config.yaml
model: "masked image model"
dataset: "capsule endoscopy frames (Kvasir-Capsule)"
train_examples: 42238
image_size: 48
crop_scale_min: 1
horizontal_flip: true
translate: 0.06
method: "mae"
mask_ratio: 0.75
loss: "mse"
encoder_arch: "vit"
encoder_norm: "layernorm"
encoder_norm_position: "pre"
encoder_activation: "gelu"
encoder_mlp_ratio: 2
encoder_head_dim: 64
encoder_fused_qkv: true
encoder_bias: "qkv"
encoder_qk_norm: true
encoder_layer_scale_init: 0.1
encoder_parallel_block: false
encoder_inner_norm: false
encoder_moe: "soft"
encoder_num_experts: 4
encoder_moe_every: 2
encoder_expert_mlp_ratio: 2
encoder_slots_per_expert: 2
encoder_shared_expert: false
encoder_patch_size: [6, 6]
encoder_layers: 8
encoder_width: 128
encoder_positions: "learned"
decoder_width: 256
norm_pix_loss: false
decoder_layers: 3
residual_init: "scaled_by_depth"
optimizer: "soap"
beta2: 0.95
lr: 0.0023
beta1: 0.95
shampoo_beta: 0.95
eps: 1e-08
precondition_frequency: 32
max_precond_dim: 1024
one_sided: false
adamw_lr_other_params: 0.0014
grad_clip: 3.0
steps: 7000
batch_size: 384
epochs: 63.6
lr_schedule: "cosine"
final_lr_fraction: 0.05
warmup_steps: 1400
weight_decay: 0.08
adamw_weight_decay_other_params: 0
Rows from block 5 of the encoder of a small masked image model, named by matrix and row number. Rows with one number within an expert belong to one neuron, the router's apart. Each number is 128 + 24 x the weight over its row's rms, rounded and kept within 0 to 255. All counts start at 0. After the name is the row's rms in percent of the matrix's.
Before each expert's rows are labels from the 100 images, of 14848, where the router gives the expert most weight on average: "peak at" is the part of the image that holds the peak. Only what is clearly more common there than usual is listed. The data: capsule endoscopy frames (Kvasir-Capsule). In brackets: how many of the 100.
# router: slot weights (encoder.blocks.5.mlp.router.weight, 8x128, trained with AdamW), inputs 64-127
# up: expert up (encoder.blocks.5.mlp.up, 4x256x128), inputs 64-127
# down: expert down (encoder.blocks.5.mlp.down, 4x128x256, transposed), outputs 64-127

# expert 2
peak at: bottom left (99)
router.4 150 [ 90 144  89 176 162 134 156 167  95 137 139 136 124  92 125 158 145 143 146 150 141 151 130 118 104 125  84 136 114 156 106 158 173 149 149 134 103 119 108 115 154 142 164  97 119 164 109  88 152 115 134 110 104 155 136 160 145 107 106 108 128 120 111 125]
router.5 129 [117 137  96 127 113 118 137 130 128 141 125 131 144 119 119 170 129 102 116 154 119 161 113 110  84 111 105 127  89 114 114 146 135 135 153 117 100 124 148 120 130 143 191 121 111 179 141 135 171  96 176 166 145 128 124  94 134 100 111 128 113  90 125 123]
up.30 108 [106 157 154 136 138 115 121 113 136 144  93 152 108 125 110  55 110 136 131 144 132 119 121 126  85 123 122  87 117 121 126 150 179 115 113 118 153 101 153 120 135 129 114  92  71 132 123 110 124 117 128 144 147 140 147 171 155  99 127 139 116  96 116 138]
down.30 114 [136 114 116 166 139 161 124 139 107 132 113  93 150 167 124 164 105 165 125 156 100 146 134 159 124 111 108 132 134 118 128 122  95 144 162 116 125 102 112 131  79 122 124 165 218 111 125 150 100 125 116 144 113 109  87  83 130 134 110 154 120 116 153  83]
up.31 087 [115 148 117 125  88 121 128 183 153 126 154 125 126 134 147 104 117 150 153 124 124 153 156 163 116 130 113 153 149 191 116 130  97 115  89 109 148 100 125 128 150 128 124 179 103 151 127 129 125 135 160 124 122  99 150 130 114 136  77 118 132 159 123  74]
down.31 085 [127  98 138  96 142 107 133 121  95 160 136 139 129 105 124 121 157 162  97 140 130 117 124 146 115 127 127 118 108 117  90 122 164 139 135 157 140 155 118 163  88 102 158 143 121 130 123 139 107  92 111 133 136 157  28 134  96 168 145 139 132 112 134 141]

# expert 1
peak at: bottom left (36)
router.2 079 [156 105 123 176 100 109  98 103 165 113 120 137  88 118  95  98 134 120  99 130  89 114 160 152 116 126 130 116 102 189 124 152  86 107 139 137 150 130 181 149 107 158 163 132 125 100 152 105 130  95 102 130 110 136 136 155 143 175 142 142 106 126 153  88]
router.3 080 [168 103 115 163  99 112 112  72 164 124 101 112  98 117 103 103 146 140 114 146  71 124 158 171 142 120 128 122 111 184 136 137  84  97 143 141 144 134 166 155  95 156 143 132 139 124 143 116 132  98  95 132 107 117 132 151 152 181 130 150 102 111 151 108]
up.30 098 [117 134 162 126 122 134 120  71  93 115 130 131 117 110 173 129 160 126 126 117 161 120 138 123 145 105 118 111 123 136 112 176 115 122 136 109 135 114 119 103 156 122 130  97 119 172 149 118 159 106 129 124 130 127 130 118 105 132 130 142 115 136 141 156]
down.30 091 [137 134 121 111 124 141 136 135 143  79 107 134 159 145 107 127 170 104 108 127  97 127 106 147 127 106 120  95 118 106 136  71 140 131 165 118 128 116 133 127  93 134 120 119 132 116 124 136 121  95  87 137 145 101 135 131 143 129 138 170 131 139 162 111]
up.31 080 [113 125  82 101 156 113 140 127  78 125  93 104 136 160 150 138 150 151 130 158 134 156 100  95 145  93  99 149 132 131 100 120 137 157  72 125 116 127 155 140 152 104  86 117 147 157 127 109 139 115  89 121 150 136 162 141 145 145 112 141  94 173 110 102]
down.31 080 [154 129 138 162 112 100 116 117 149 162 117 114 131 106 113 124 129 106 130 104  71 129 135 156 107 151 179 121 162 122 193 119  90 114 139 110 134 119  77 107  98 141 120 137 121  87 124 118 137 130 156 136 121 103  73 117 112 155 134 131 152  74 107 120]

# expert 0
peak at: bottom right (39); middle right (25)
router.0 099 [119  70 153 162 100 134 117 129 162 159 134 160 141 104  82 118 125 141 142 119  85 132 143 168 138 142 128 130 107  97 103  97 125 161 123 116 134 114 179 131 104 133 110 145 123 118 161 134 121 121 132 139 122 106 144 111 101 160 136 175 157 121 136 130]
router.1 102 [113  78 129 139 105 150 123 103 144 155 122 155 140 116  99  98 154 152 114 105  90 145 169 177 132 130 134 136 109  85 104 136 105 164 139 125 148  75 164 128 114 142 109 144  94 122 174 142  94 116 111 132  96 114 149 132 112 137 149 155 151 157 141 112]
up.30 088 [108 104 125 113 142 116 131 134  80 101 139 112 127 205 139 149  97 110 160 129 112 171 133 133 155 123  94 163 151 148 123 100 112 132 123 166  97 121 114  96 121 131 137  88  96 137  97 156 159 162  90 118 126 112  83 123 143 140 136 146 119 129 159 103]
down.30 088 [144 141 146 154 132 132 116 151 147 197 147 130 131  98  94  99 133 153 128 119 158  75 143 108 147 128 147  68 120 149 123 128 135 121 131 118 121 137 148 155 109 144  78 133 116 118 146 105  96 117 152 103  83 132 125 135 104 156  96 131 141 166 101 106]
up.31 122 [153 145 185 149 154 120 127 113 162 131 109  91 146 148 134 126 138 134 170 118 102 129 127 104 136  95  71 132  86  92 112 128 115 112 128  95 122  92 130 131 134 104 142  91 103 133  96 123 122  97 153 149 108 101 117 121 141 144 102 135 134 148 130 154]
down.31 121 [105 173 151  99 156 145 172 113 104  94 115 121 132 103 157  98 170 106  72 142  88 127 101 132  99 121  84 154 102 138 113 108 120 149 128 121 144 121 143 160 128 119 100  92 106 121 114 155 125 150 160 121 116 105 155 128 110 128 125 141 126 165 129 125]