Weights of a small masked image model.
Model: 3.51M parameters, 48-pixel images, encoder arch vit, encoder norm layernorm, encoder activation gelu, encoder moe soft, encoder num experts 4, encoder patch size [6, 6], encoder layers 8, encoder width 128, decoder width 256, decoder layers 3.
Training: soap at rate 0.0023, batches of 384.
Data: trained on capsule endoscopy frames (Kvasir-Capsule), 63.6 epochs.
Rows from block 6 of the encoder of a small masked image model, named by matrix and row number. Rows with one number belong to one neuron. Each number is 128 + 32 x the weight over its row's rms, rounded and kept within 0 to 255. All counts start at 0. Numbers have three digits each. After the name is the row's rms in percent of the matrix's.
After each neuron's rows are labels from the 100 images, of 14848, where the neuron reaches its highest value: "colour at peak" is the nearest of a few named colours to the mean colour under the peak. Only what is clearly more common there than usual is listed. The data: capsule endoscopy frames (Kvasir-Capsule).
# fc1: MLP up (encoder.blocks.6.mlp.fc1.weight, 256x128), inputs 0-63
# fc2: MLP down (encoder.blocks.6.mlp.fc2.weight, 128x256, transposed), outputs 0-63

fc1.187 077:136095098174107135170130126105132136090079051098100097127144069109108042164131163153155148134119093159133110127112107122106159164047137142116154068100193132138120124066151139170122112120156101
fc2.187 074:098145128098155099079112140145091079139169165129124146135102173149118176115132040094109086120133157066093152135152130116122149086162101134116078158165060077140142138147151117092105175114097136
colour at peak: grey

fc1.24 117:139200098109140182111139096110096109101088121064118152198125117099127113125187181148082085106083120117097174160200162133155148118154205103157138174124110106143134131114148123172105083145146075
fc2.24 118:141080139132128114151135172138137161143164121172128119065126139126135128131113082120198148124180110156128092088080102129084073138098099157133102078185110107095078125115127128067148162157132172
colour at peak: black

fc1.78 101:088106081153112121112159140115165108131150106171105097099107094177132141112130112189093153134065159112159170165173142098170068145099114134116164101151183166141141079145138136108089145153097163
fc2.78 098:196142047121122122101104122124143067155121125134171143142126134131167174150128184090099125192131109154170106099118143081109128184102092112125087087141091115154113150153154133078139167141124120
colour at peak: orange

fc1.191 105:128068135102151120117137116148156117126153109134086159168146109150136135168158144128120121163035105103141175145131076103127154133155165075238081098136125172149109126165109121160183097128150123
fc2.191 095:155105159144093114128147125141105149119108148091097153085148173134153178100139079127131156080129119096133111183126109174139161122127165143094176146144149125120107161106162122107132175098104047
colour at peak: black

fc1.71 060:141132111163152108172158141188217127154070143133129086130131119128145111101147139049134207132114156089144131189135112140131130180151099127146056155141143169096119125121099104111174156102074142
fc2.71 072:153140123081104139092077102063090099078157088138164110152099096150102091181090083202117105135131097193099123049140148112142122090104155119086168137171131102132143135150127154142119119137147099
colour at peak: grey

fc1.60 127:172164119163093125114140144142109133084085088065105126190132164195132130178136111110093154109117139120176111136100081105169081088162105060206171111168080111165110158109156085162129123115125101
fc2.60 122:047100152092151158134134102101143142154131165173156099092129133103110114128124143172157122152146097114094142123149168138103149206083210181056091138118192159079169069141088143111154142158143142
colour at peak: black

fc1.12 143:139146147179112157149103168166140112167106136091124159155145137114122166132166095194142069131156143140102127151139053046189141119051102102118134139097153162128116145142119057103108083220115183
fc2.12 108:166141084072190109135131111118187094108151126082132106101086112126154117119142170101138185094103165117159196127127153178081128088172096108186147133096090136174112124062141167161091159107166109
colour at peak: pink

fc1.228 098:195105132120106144090148125113101122117096128131150100126135130074132103141094151139133150150100147148108118137106115047161114159111090150125113180194117102141079121185096151234153182098155141
fc2.228 099:093106072173156103209099113143168080135140156092151167135110151103133132103140125197163132117143106120165152197089123138082124100142100095142085166046110183119082155089155110111140072125104136
colour at peak: orange

fc1.92 115:169103108127117138108179146152156089141153081164125160114156098115143138090100103129078135091199142101165111114175121134070120099124153087127131130123085060129177137121154118131156197109100124
fc2.92 106:183131157082147131123119157119131075120067138106156160173096117150157191093151093131132135094085130096100056150157127093092121149122157124108153105124103108151123112111119111136139125157086087
colour at peak: black