config = dict(
    encoder_moe_every=2,
    encoder_expert_mlp_ratio=2,
    encoder_shared_expert=False,
    beta1=0.95,
)
Rows from block 6 of the encoder of a small masked image model, named by matrix and row number. Rows with one number belong to one neuron. Each number is 128 + 32 x the weight over its row's rms, rounded and kept within 0 to 255. All counts start at 0. Numbers have three digits each. After the name is the row's rms in percent of the matrix's.
After each neuron's rows are labels from the 100 images, of 14848, where the neuron reaches its highest value: "responds to" is what is common among them. Only what is clearly more common there than usual is listed. The data: capsule endoscopy frames (Kvasir-Capsule).
# fc1: MLP up (encoder.blocks.6.mlp.fc1.weight, 256x128), inputs 0-63
# fc2: MLP down (encoder.blocks.6.mlp.fc2.weight, 128x256, transposed), outputs 0-63

fc1.184 098:109130102126132161147108162181080104173145146146166091096128146177089144126150139156128124112128099144084127103142128100105131117105178080125138120119126105144108159045132072075143104143190115
fc2.184 093:140164151104165115166141093135092120150078083116161152143133107106108065091100088112119156102098117141151137145150121143119117053095088139152180132201219123111079136157073116099081138109093129
responds to: finding: ileocecal valve

fc1.48 103:134139089125091131135206156124143141150109154059174110090166148113113146032157121129133156117138163130100142117178151129162169095166129091101146117138115111142201131119121078136105099155102124
fc2.48 100:118122195085203109125138125103103141097176097170121165158140117138148150148089152125185089094088140085099105119116092177138093133128133110165078193139183102112111161133146168096151109102115135
responds to: finding: ileocecal valve

fc1.51 102:105159103159130153126171150185124127117135121152079112111157108196094054183187220096132147191148146135074144154081184109164072106153060143060130138139110121132092090129099141100100098129138125
fc2.51 099:152099154071150113144106110127137100144141143118169129138109104122149165121136040131170160091153127124124104126108089146035155125100186147172132094089107128160117178045135118075137187130099096
responds to: finding: ileocecal valve

fc1.97 091:104150109178135109172131165126151112149142149158086121220154126184141174164136093123082104147091077128119142119136156123097154149148236126173113028114209119120131151106116087099168102102134141
fc2.97 090:147153091111122124170127052124123137092111160090121152100112117116178057121130103119170135107111117145121108173118176112122149117144076132060117143135074166166117109154138070180137155187081112
responds to: finding: blood fresh

fc1.162 102:156143088155097088106128165104143113079061196119136121088138083082152091106124118173158133138115215115126113103088132123109092161150136165075120102159158149152134123124142166152146106124141151
fc2.162 106:122144146104170110082138102153190183132107119133120152131115164151102170084096149073124103166110139129131051175120104146133129124074073161099126114103077157072179087096151101163135144171114133
responds to: finding: reduced mucosal view

fc1.172 128:118156141115136175126084129141145144126157087137107117064159121150152126117126064149104121197146090125163142143110122120142165106082196067118086178059143136095145084151055139112171138162153156
fc2.172 120:122092120154121113188074100120095156141115151141161217183127108073170129102105099104129136112169068112116152150080160122137163121111098049127141223091113101128094120090070087152142100132128104
responds to: finding: blood fresh

fc1.76 128:142137112129089095090152102106187165118100088114111129054136098186118090131115178171103154114115124160077161119098126139114152186145129063173085145170179203173064115118160122142106105185151119
fc2.76 105:151137103121083124173126114146123182140162161112130113171123093185153096111196123167148121075102033159118090154128149097118171092099197159158125086195102120119139151177091118101151078110096100
responds to: finding: blood fresh

fc1.248 069:131184143117113159132133134128162138158143091087142106128081070104092095113159079137167161104143136160068117134085078099159172107137114086087186180134103138136139146115161103113099114172107168
fc2.248 075:139099095153117095154122131130083135087098139114083118130150205172116110122120169122120116146129134075169090102173177147108099145117145150145066069155160078190087120145118131127147158128134101
responds to: finding: pylorus

fc1.175 094:088092148120111191076102159136117168166149177122163090142149160126086078166146151099076123117083118135115154091089124137148201164104106119109157119140103125157102167100086053132126116148120128
fc2.175 101:154149108084158162199152118142144140098125094144151137162050153117118127078111150144191140108114090115137147114167130086082100171134111063107060175094170109132145072172112122186105106104125158
responds to: finding: pylorus

fc1.128 126:141129134127166139098125132181109094133144098066113092110172157122137102042172158130152117150114105158163144130142049103150135095081175139169089152151148128182108112122120154133109137095056137
fc2.128 123:144113106163119092180110139078123117105172184168152127168108131126108168159063108132131146192111099098173129119153093139096152140147128158082164125082146115080141141121182097110151070119156125
responds to: finding: ileocecal valve

fc1.124 132:162131145121172123166160132116154141133173113124140119125146074094144097174069134121104135143060143157123174126157140197208067118192111109155038096128142130128128120127071105090137119217101136
fc2.124 112:112132086129078221146125134196068119152069103091104105156127100187140110109136052126150118132148092106137171130113143077109151214134113135122181166129117115118124169104135120144165168099096079
responds to: finding: pylorus

fc1.230 090:135061157112155130130168100104126171051098142119079144181139155138148136097108095190112203104115139182173107158102087088129147037109070097097157138101101142137137124028174151147114140139128177
fc2.230 093:084131178155116084122138166152131128158123199157113125092174086027116106107075164101137168094135161135134145141139168125181116165135143166182106085162147166120140105148081086183155119134147158
responds to: finding: ileocecal valve

fc1.226 107:099095089144139159130067148097121119060133110148137167083092081174137126167116097120125129103156136120147110114111113103163138095169116097107125214117143154122179101135104145138058092109193126
fc2.226 109:133112123151152047172122091147133099120168167085185140137169191133128118134123176143138178157186133156171183160089145133100094083203128113149131131138133157096088154086172141120198118104085141
responds to: finding: blood fresh

fc1.72 106:152146117128162087158062096088130098174108116119151145117110106177040172181138151170087133174148066122134163167119108055142144132095092189106120135111146133109187095084172136132179072090128147
fc2.72 095:109101156174073127038173124147118128098131113108168093080149085142167112111117158089143077099068149174126107086179171160103127161149119141130109130162055121168168150170117148102136064113124106
responds to: finding: ileocecal valve; finding: blood fresh

fc1.102 068:124166174103146112173130116121106103105104121106099053067126107125120130097110106073143181133060141101146094203110080119082148170128120164111095158136099114113090115109142148081122153130132136
fc2.102 078:133104067101086109106111101127128142118129147143123137151091166114115111146134121177145097131156095168109130078166161102152103084092138096113170072185163131129147132150103082149131118163119102
responds to: finding: ileocecal valve

fc1.247 094:109096109152160193138149128103099130138094130115134148139135073150081116138152086137104164149137100178061127144118081122136119133116097154113073135055130124156131081093141139197156109154166164
fc2.247 099:122139155154121110144156152067069114101156110112099146126122199067152086096169116115086158136121164146164143072163136164132098137182105141126177073245131205109146105099130162116132067151107115
responds to: finding: ileocecal valve

fc1.179 108:109148158139179168109159131164139171103159064116106167204134114151123136165098098150171104188174108162123143081156128105180174058124146161160159116104136069141084147157121129087104087121142122
fc2.179 114:156188140118087109100074153160128104109066113192099098114102106150092185157133188099132151125067110157089106166139151119065121109122136156075136154122129153072105134140110105114140139117117170
responds to: finding: angiectasia

fc1.149 134:138153160131138166140151136118119099134119152142143123097172163123121111129181110169158149166126106116094113174132145100146083141143125112077182102134125162121179112182122109172125163116122106
fc2.149 112:125157112134068141139172157133116139119090129145115091121155119199105099179107151135160077124127089136102060116143173097104151132129190103118136077153117130096151151179165111179211144162067079
responds to: finding: blood fresh

fc1.82 100:117176097111155085126093075167119172134113200162124085158115206154143127124118135111107119141094113095155131184118163100095132140069105123150136135158115134171159138153122160156107155154178054
fc2.82 087:135069105186103098137151161108127148115135080063166160120140107149115121151121113138161096122147124112135114109125070182087112096157165109143116156150136151110111136114102074162173101134060150
responds to: finding: ileocecal valve

fc1.219 098:129096045107119128119128139109162107143159101150149114116147154109133126165116142103153146141186202054129127126137132136146151154145205091139122129118164120186117152126098105091089147138111102
fc2.219 093:102140137164109129096143124109107125127094125076078090168146080040128181108102157143125158121060124173114096118129124160094119132096113145143111095145165154096143103152109134138124077100169132
responds to: finding: reduced mucosal view

fc1.36 091:155135145140167121162129120076097155156094163152134164126114144081106128097170126128147107101114184103186090173093132147130068040097147057119143076107133111082213085109081172187130124147144141
fc2.36 108:135135075161107128097085144106106174166079077160126072128138111154168104135145134070143132164060073107045084149172136130079106124123132119137144089110151086085129143116122154142107162178116127
responds to: finding: ileocecal valve

fc1.55 064:132116155136193109154154170184120108132063130164172063136104087128106127104158163089046140164161121140147089137127145112079151157134149112101135087071126066148153050135128141089157157139147135
fc2.55 077:127127100069130175145089116110136111159140152122121117136132158152110115147080126161202104109125105137102179132106138108151093080118121164129112188177157146057111134106168171183078113105094121
responds to: finding: ileocecal valve

fc1.40 103:084103054121145111136143071188136180131119136155127086133117106142110127095143124195072117127108138056116136112152121110146102100153095081178139118146094105179076108114100100154089131158156126
fc2.40 102:109136119160134161095115135146134053133086076128105133126144090153115126159165162136128108141139183165160129076101181090065159126110160167125114125132109144119152117122120148103165097121098094
responds to: finding: ileocecal valve

fc1.15 099:098093123127106156074110112103113080076130099152136142133150173142125074098138109173128144096053088189189143158168178140165121159133100144165158147150171070143169201135167187092099143127167088
fc2.15 115:128093126114133121139144122092134124164127159077127124170120158163136147084082167115098145138199172132115116124099114116125127108154106086113085139082064138110150082109119144134150079108087089
responds to: finding: pylorus

fc1.17 059:155148096123089132092132114104131091111164174114132099110146110148145072125148039115147176161144098168129115110174123096131125131109117189090130127143114090149124108099099147086168177126073091
fc2.17 062:084109159092148132156101083156101122139104132113092116136115174077070128176100169101144113095122121115147126124124143124152075151145153086161137099100148106085094187151155105166146102112155147
responds to: finding: pylorus

fc1.88 104:094099141155102099163146148102133220162117147105109141101102106189127115087195136188108118103153119109128122151128181106126116123093150163153097092139135137114144122114142158099145087138135114
fc2.88 104:118124142139183138144141131139202067111092158106091090155086137107110139167130089156148200102120135128143149145078140095124063110142146144222108142072169188105094095139119144113059136090148099
responds to: finding: ileocecal valve

fc1.130 082:137117119128143087154126152134127097146087153177096137102158149159132126117150116095120153154072118140099069135110183120136161087109123163109149058179139102160183084148174145128149158159104102
fc2.130 088:113154150165102104116145089121120132123164131073155121144135125117118142151066112160130087103201088147133172122139141111125105182145138081142108180101104133090055159123082087174129071093128163
responds to: finding: pylorus

fc1.39 104:103089139112121117155153124117073181121110168119119140112125136156167100134196140131131119158094180191098137091122108099116097145107105160107126163106131099108089138094096144078119070108125159
fc2.39 098:199196112143114130147066137139130106096156090162158179116109129108176211106077115116098167082117101042107087089106137104090086117108108113123074161172154099155100126121152099109146117099148148
responds to: finding: reduced mucosal view

fc1.153 091:154116174166073115184134148105123131099166091112163132124125157124110113129132175040114111097083126168082164144106103087123130137139175127108082212125150133161131181162091181131138128130158133
fc2.153 082:145151063097165126079111100140113119163121132137090077153127116203128106137121066203143158138190102126158094096176140190112172117138099142106116065227106143102100142124110101151055123179108096
responds to: finding: blood fresh

fc1.236 084:123116138079141123149130067124083094118136082122141129147143106155103162162091177135165079115126155156170141059117188098152118114196098118166113133183181110119162122071129105165065097191151107
fc2.236 090:085128184183127127098153162136075150135152058136066105140158107167130129120093170088121153120096116136107117090149097138080147167055138127111147152101105122153134137107188106134047075100110187
responds to: finding: blood fresh

fc1.137 085:141120095144152151115117096108147114093122079099127125105085125075099118134125074170058119134131121148153064109133120119192098097109128119119137052157115140107171087107138158143124141157163125
fc2.137 087:152157159096141108139156146153095143159122109153120110128120134157157183088135154065151155094094142096107176146157156151056154169108083130147159183110118124150096154135154124154143143092098156
responds to: finding: reduced mucosal view

fc1.84 098:143073116094146114079109117172097165160136126121115138112132160107206094127155126078182123205147166149108182103125060125102093174149130116170114082090127156134164122126124124160122143151096105
fc2.84 101:085141112157142118119126141072144135146080103129105083113108102098067157135079149183089085070080081082120078134165124128206143125070125143110144194143138112133091103127105113114139066132163125
responds to: finding: reduced mucosal view

fc1.93 067:127072077188136110124174121121116132164129087087121165131160175160121076114128121167144165156108151072181152088168106155145102144125143117105132156188156163127078138148133127122144183106102085
fc2.93 076:153201160134125139162094141140102124088129190170150089155094113143160175167127106074151138127131127163091124187110140122123171140177135193165125084146136119143150205168148161162168101156146127
responds to: finding: pylorus

fc1.61 104:176144204157106087164085113150116101125055173102141192136150161175067146119155074112111165171148179107129088176156126123139144126093125162092124138117109102166112104131092140099144168127138154
fc2.61 099:124152102123177113098121125169150129093094092159117106116093104079125106089107146175127135092074118158095164078158123138076134052189132056141140112131144129141142181099179125140096063117117080
responds to: finding: ileocecal valve

fc1.142 074:179190106095084145128168204127122161167124135090192102105165125161098140091089121138116087088146107111148150160140128080100083120173178144151078121079159121164116158161129118132109118121182163
fc2.142 093:094068141112131121200105067138121157123118111103054160186117126118130090079143170111158115206124171118150127111127141145146143144135082140097129169167134167127136088121167147131126127167081081
responds to: finding: pylorus

fc1.183 086:093096131066199107078147101128091123090163154142186167091149173166156086121106146116118143145123084121129139144115066117137115139130188151052151164119060190114171166076132115129143153086076173
fc2.183 087:178143137147143103171132162101157155163132052104093034145101089132087133116053117108131130138173133143134100138119163129091081086182122103197142147139155108121120117170133135222112142124155084
responds to: finding: ileocecal valve

fc1.249 123:138128170150079127127110124152160174173124185155089167102173119142154085184113159160134146056103101101125131153166052095107094086149115061104126161198108112129136150164096119108149130096144168
fc2.249 105:134126047084194154149135132118145111071162105100112091137146123228119106083162108192099133122148129117096128142101152160143171217121142116163126082071081163130122112153152157149138164151074149
responds to: finding: blood fresh

fc1.27 110:107116154172094108151112149130134099138073113159129089133077120159092114098131162200109161076072157113096117124084131135136126109137128185090132128073125173171162113126081137105133144105191124
fc2.27 110:153183133105115093117099173112109143155121096162101103094138159187143085099108152161181172173144118130154140074117102194115144175130102105098118102139131163108138131108152180146142157161142131
responds to: finding: pylorus

fc1.210 136:137104050174136111125137091147114122083152115141169130130153134112148146070144175138160118152156148124159171119148075111082175103102123094135100208147127091086141134107147148135132066093081080
fc2.210 144:140127196132173171055105129127151169103126203167122179097138115160119117166081122155104108133142182079140139142161185151113127096151065155110113182133140085157190102136109123145101126195170121
responds to: finding: ulcer

fc1.242 091:168125157147115155121163072091140139134118096079196192157079140161118095140188178149154147092073099090154135140091157159140086172122131217133149055167116110165127122195110087117123098121134103
fc2.242 101:042100151140127076112134204158088119108125152140098108137103130081104170126117085147095194111150090150087182167110133089119099106104067069087187178148178140135096162139104163124171105103107150
responds to: finding: ileocecal valve

fc1.8 097:111147175136176072077061091138115093087110160112131113096160178172107102078143161111186196132051140142148117096143126088125086154092126170118130155124086122072179129109068117158132127100147118
fc2.8 098:159129093148153153183173172172148147164135129134129128147076111070120145130124111137086178123185150202134137119076130113114170112158098148166118144068146117165062129167158139134091119131141124
responds to: finding: reduced mucosal view

fc1.31 124:074097105187098116119104158190136084170164176162144102122067127157104180150091120184168130115158137162148111101153138051061096082108158105120081131107175101134143172124163131112157071126120110
fc2.31 099:162129127186107072153113133136134086099059148151092154064160143067132118105143139088101191091098097141148173145088111136120076120164101122140196186130143158126066169111100123170108153112187150
responds to: finding: ileocecal valve; finding: blood fresh

fc1.32 088:148132148110149124136201124099123126094143144106136093106170130129143131062102148134103140176132154074082081108165124124124083122123123059157140073156084060164102061066172156089153114105137153
fc2.32 094:163112109197148168139092138126124147142111104175122124134121139133143075150097131070168157071079057176090156164116091116166082119124121151096100150155127167094125129190116064132139150107139132
responds to: finding: ileocecal valve

fc1.206 080:139101167188126097138167160110161153131126082150115122092140157129102114095153096129187116115096129091134145121122116099089153132087187100148139175177111147104181071126149132127084107107218118
fc2.206 091:117156103098123162140101101129116109178148190131100152174127101098118216088217144122151127146125134120108154096135192125111125138161090182134086141061122079164089097069172096158071173163077160
responds to: finding: blood fresh

fc1.63 077:158126134069159198127137099130144155131148177148158169103141177071136110134138067138140103141127119109093065114142173123130099045068153115117120112174093161115135173145176101110128186131147168
fc2.63 092:077151081210155169121130145110132147101089069167094154155129104185153137110131182110128142145096122135189132161116102095098156221159122171103109125054121063140128139112092179107143104068125089
responds to: finding: ileocecal valve

fc1.18 068:162167115100049149203152093150108154125172141118057131129098111092094119182130158139050098122152071089148117134178152092124089067156104145133113135183055103134092146154068109105163176144092118
fc2.18 074:089124107136160136078115160067185087106077100162135059134139139187158096068155099115190173122047106157122130114111101147156168220123149099181149092085218128080109128140170135159131145081131120
responds to: finding: pylorus

fc1.101 099:160114144077211132162120083096098133153125146168145098154078110156127186148133133086158160146040134082154126094185180142151106148143087141165104139153099085114184175093165126119146104111115183
fc2.101 093:108112090175065195129160148125104143128072200154126145153178115130171114093161058171136056149170096113153094217094147069102110137062163111129160125090128115122086129122062102140148099096156095
responds to: finding: ileocecal valve

fc1.125 125:142196140128059108145133130157113143127112127085139111129132109115084027115091097136122142149174136087141172133119051106123063140113104189204120128132135076156172119112231177146140144166139155
fc2.125 106:130100147161123133094111117087177167076174120137156116140196162126179096149138129142152102135073118095090091107149179148140138070178149125102111129120079204133143140129115064090121177066172098
responds to: finding: blood fresh

fc1.231 088:105170132131115190086138095182094098129142116122086195108146168177089130154143069115070094172091162186187079154163172107149139121076055077125133138148116096155122129143116136126143175148122165
fc2.231 095:147120147157104071152130143141172144124070169101132103154152110043106094140146165132151113080152069130137191145095065143097128069112228179129109119111144115100124127127162084153157080082144112
responds to: finding: ileocecal valve

fc1.176 106:135133132119151127089147141135119145177148197161162110200168135097119083117183103092109130132190112122083120166154103111129119209128113121098114106149086125187157124161116148140154132102056146
fc2.176 090:143117035141100112119112124164164161100040054159113158110123119171133112111151165093165175083060095144153128151118159136110111112155148159176137123162186142084080117152153064131125114167168097
responds to: finding: pylorus

fc1.131 106:168053106150105109185065066157090156168115130182079142172112155143095136125098133110128090157098112110113124113101213117108138088067148053152150124138124070157161091099104147098130091142142161
fc2.131 115:190144107123096114169162114123049093117051071140119126161109138119137114107127149110139175155100112164145151077086081075106188114158120123089108143108164136127132160129141144121191103156107072
responds to: finding: ileocecal valve

fc1.223 104:098000120113105171199131146137124079138108158120092106139122162096151128097142127143152155095128163101140108078135180120094154134126158089112189124109095114138105088062121158099165112148166154
fc2.223 105:139215130122129148060135047105112175084133068146157116124180120214136084116070138127115068160139091157114061123107119111150139123155096162165090119106105163138221131149126122146119136121128112
responds to: finding: reduced mucosal view

fc1.254 112:138120127079090152095053126103153170107129090121086108170096108118060142120100145082160190139097113159124193126162099129129119078120115161120088128129177182144154179145146109129117121132144179
fc2.254 105:135154159163115162106191115132104157065104075107178153105145127134135093132104169147104100107117160084091055110083158121126098129166170143130169122108100122130152084105151173143158196105112081
responds to: finding: ileocecal valve

fc1.178 085:165141134104134117166086170113124140119093137135134122096161094146165180078128133144114079090102140119087144164118199112106140089167057116147053153187126160124124120166134153112123153150120103
fc2.178 091:140090157183123118089181123171203141199182108120149151135112129117122067164135109126189144096161112171164087106121106124161130170114190113133175122085170140097168119094125116138117063092125157
responds to: finding: blood fresh

fc1.80 064:150126099121153116166102109073083121151123154142100121135051133126106167112132092117067117150090114148119079102140079120102129094129141063100125139081116109159074150065033182169121117085155080
fc2.80 067:103100142093134158105152183149126065105110106103126160111160112116161104183119180133144108104159158113176154119094169136171091141078109223106165103140143132109131099170232062128138152169152162
responds to: finding: ileocecal valve

fc1.171 115:105168095140116145153114143118142040120146126188116134100122089137100159201081162149162081092107184141199112130081109130145107060119158074110154148110193088089160130127060181148144110142154111
fc2.171 100:177179107130154100105116109120113143146060148158088110159120126146166132107136195087119212123115122093124140075165136079123103109078161187101164118146145127106076164180162068083156119151106161
responds to: finding: blood fresh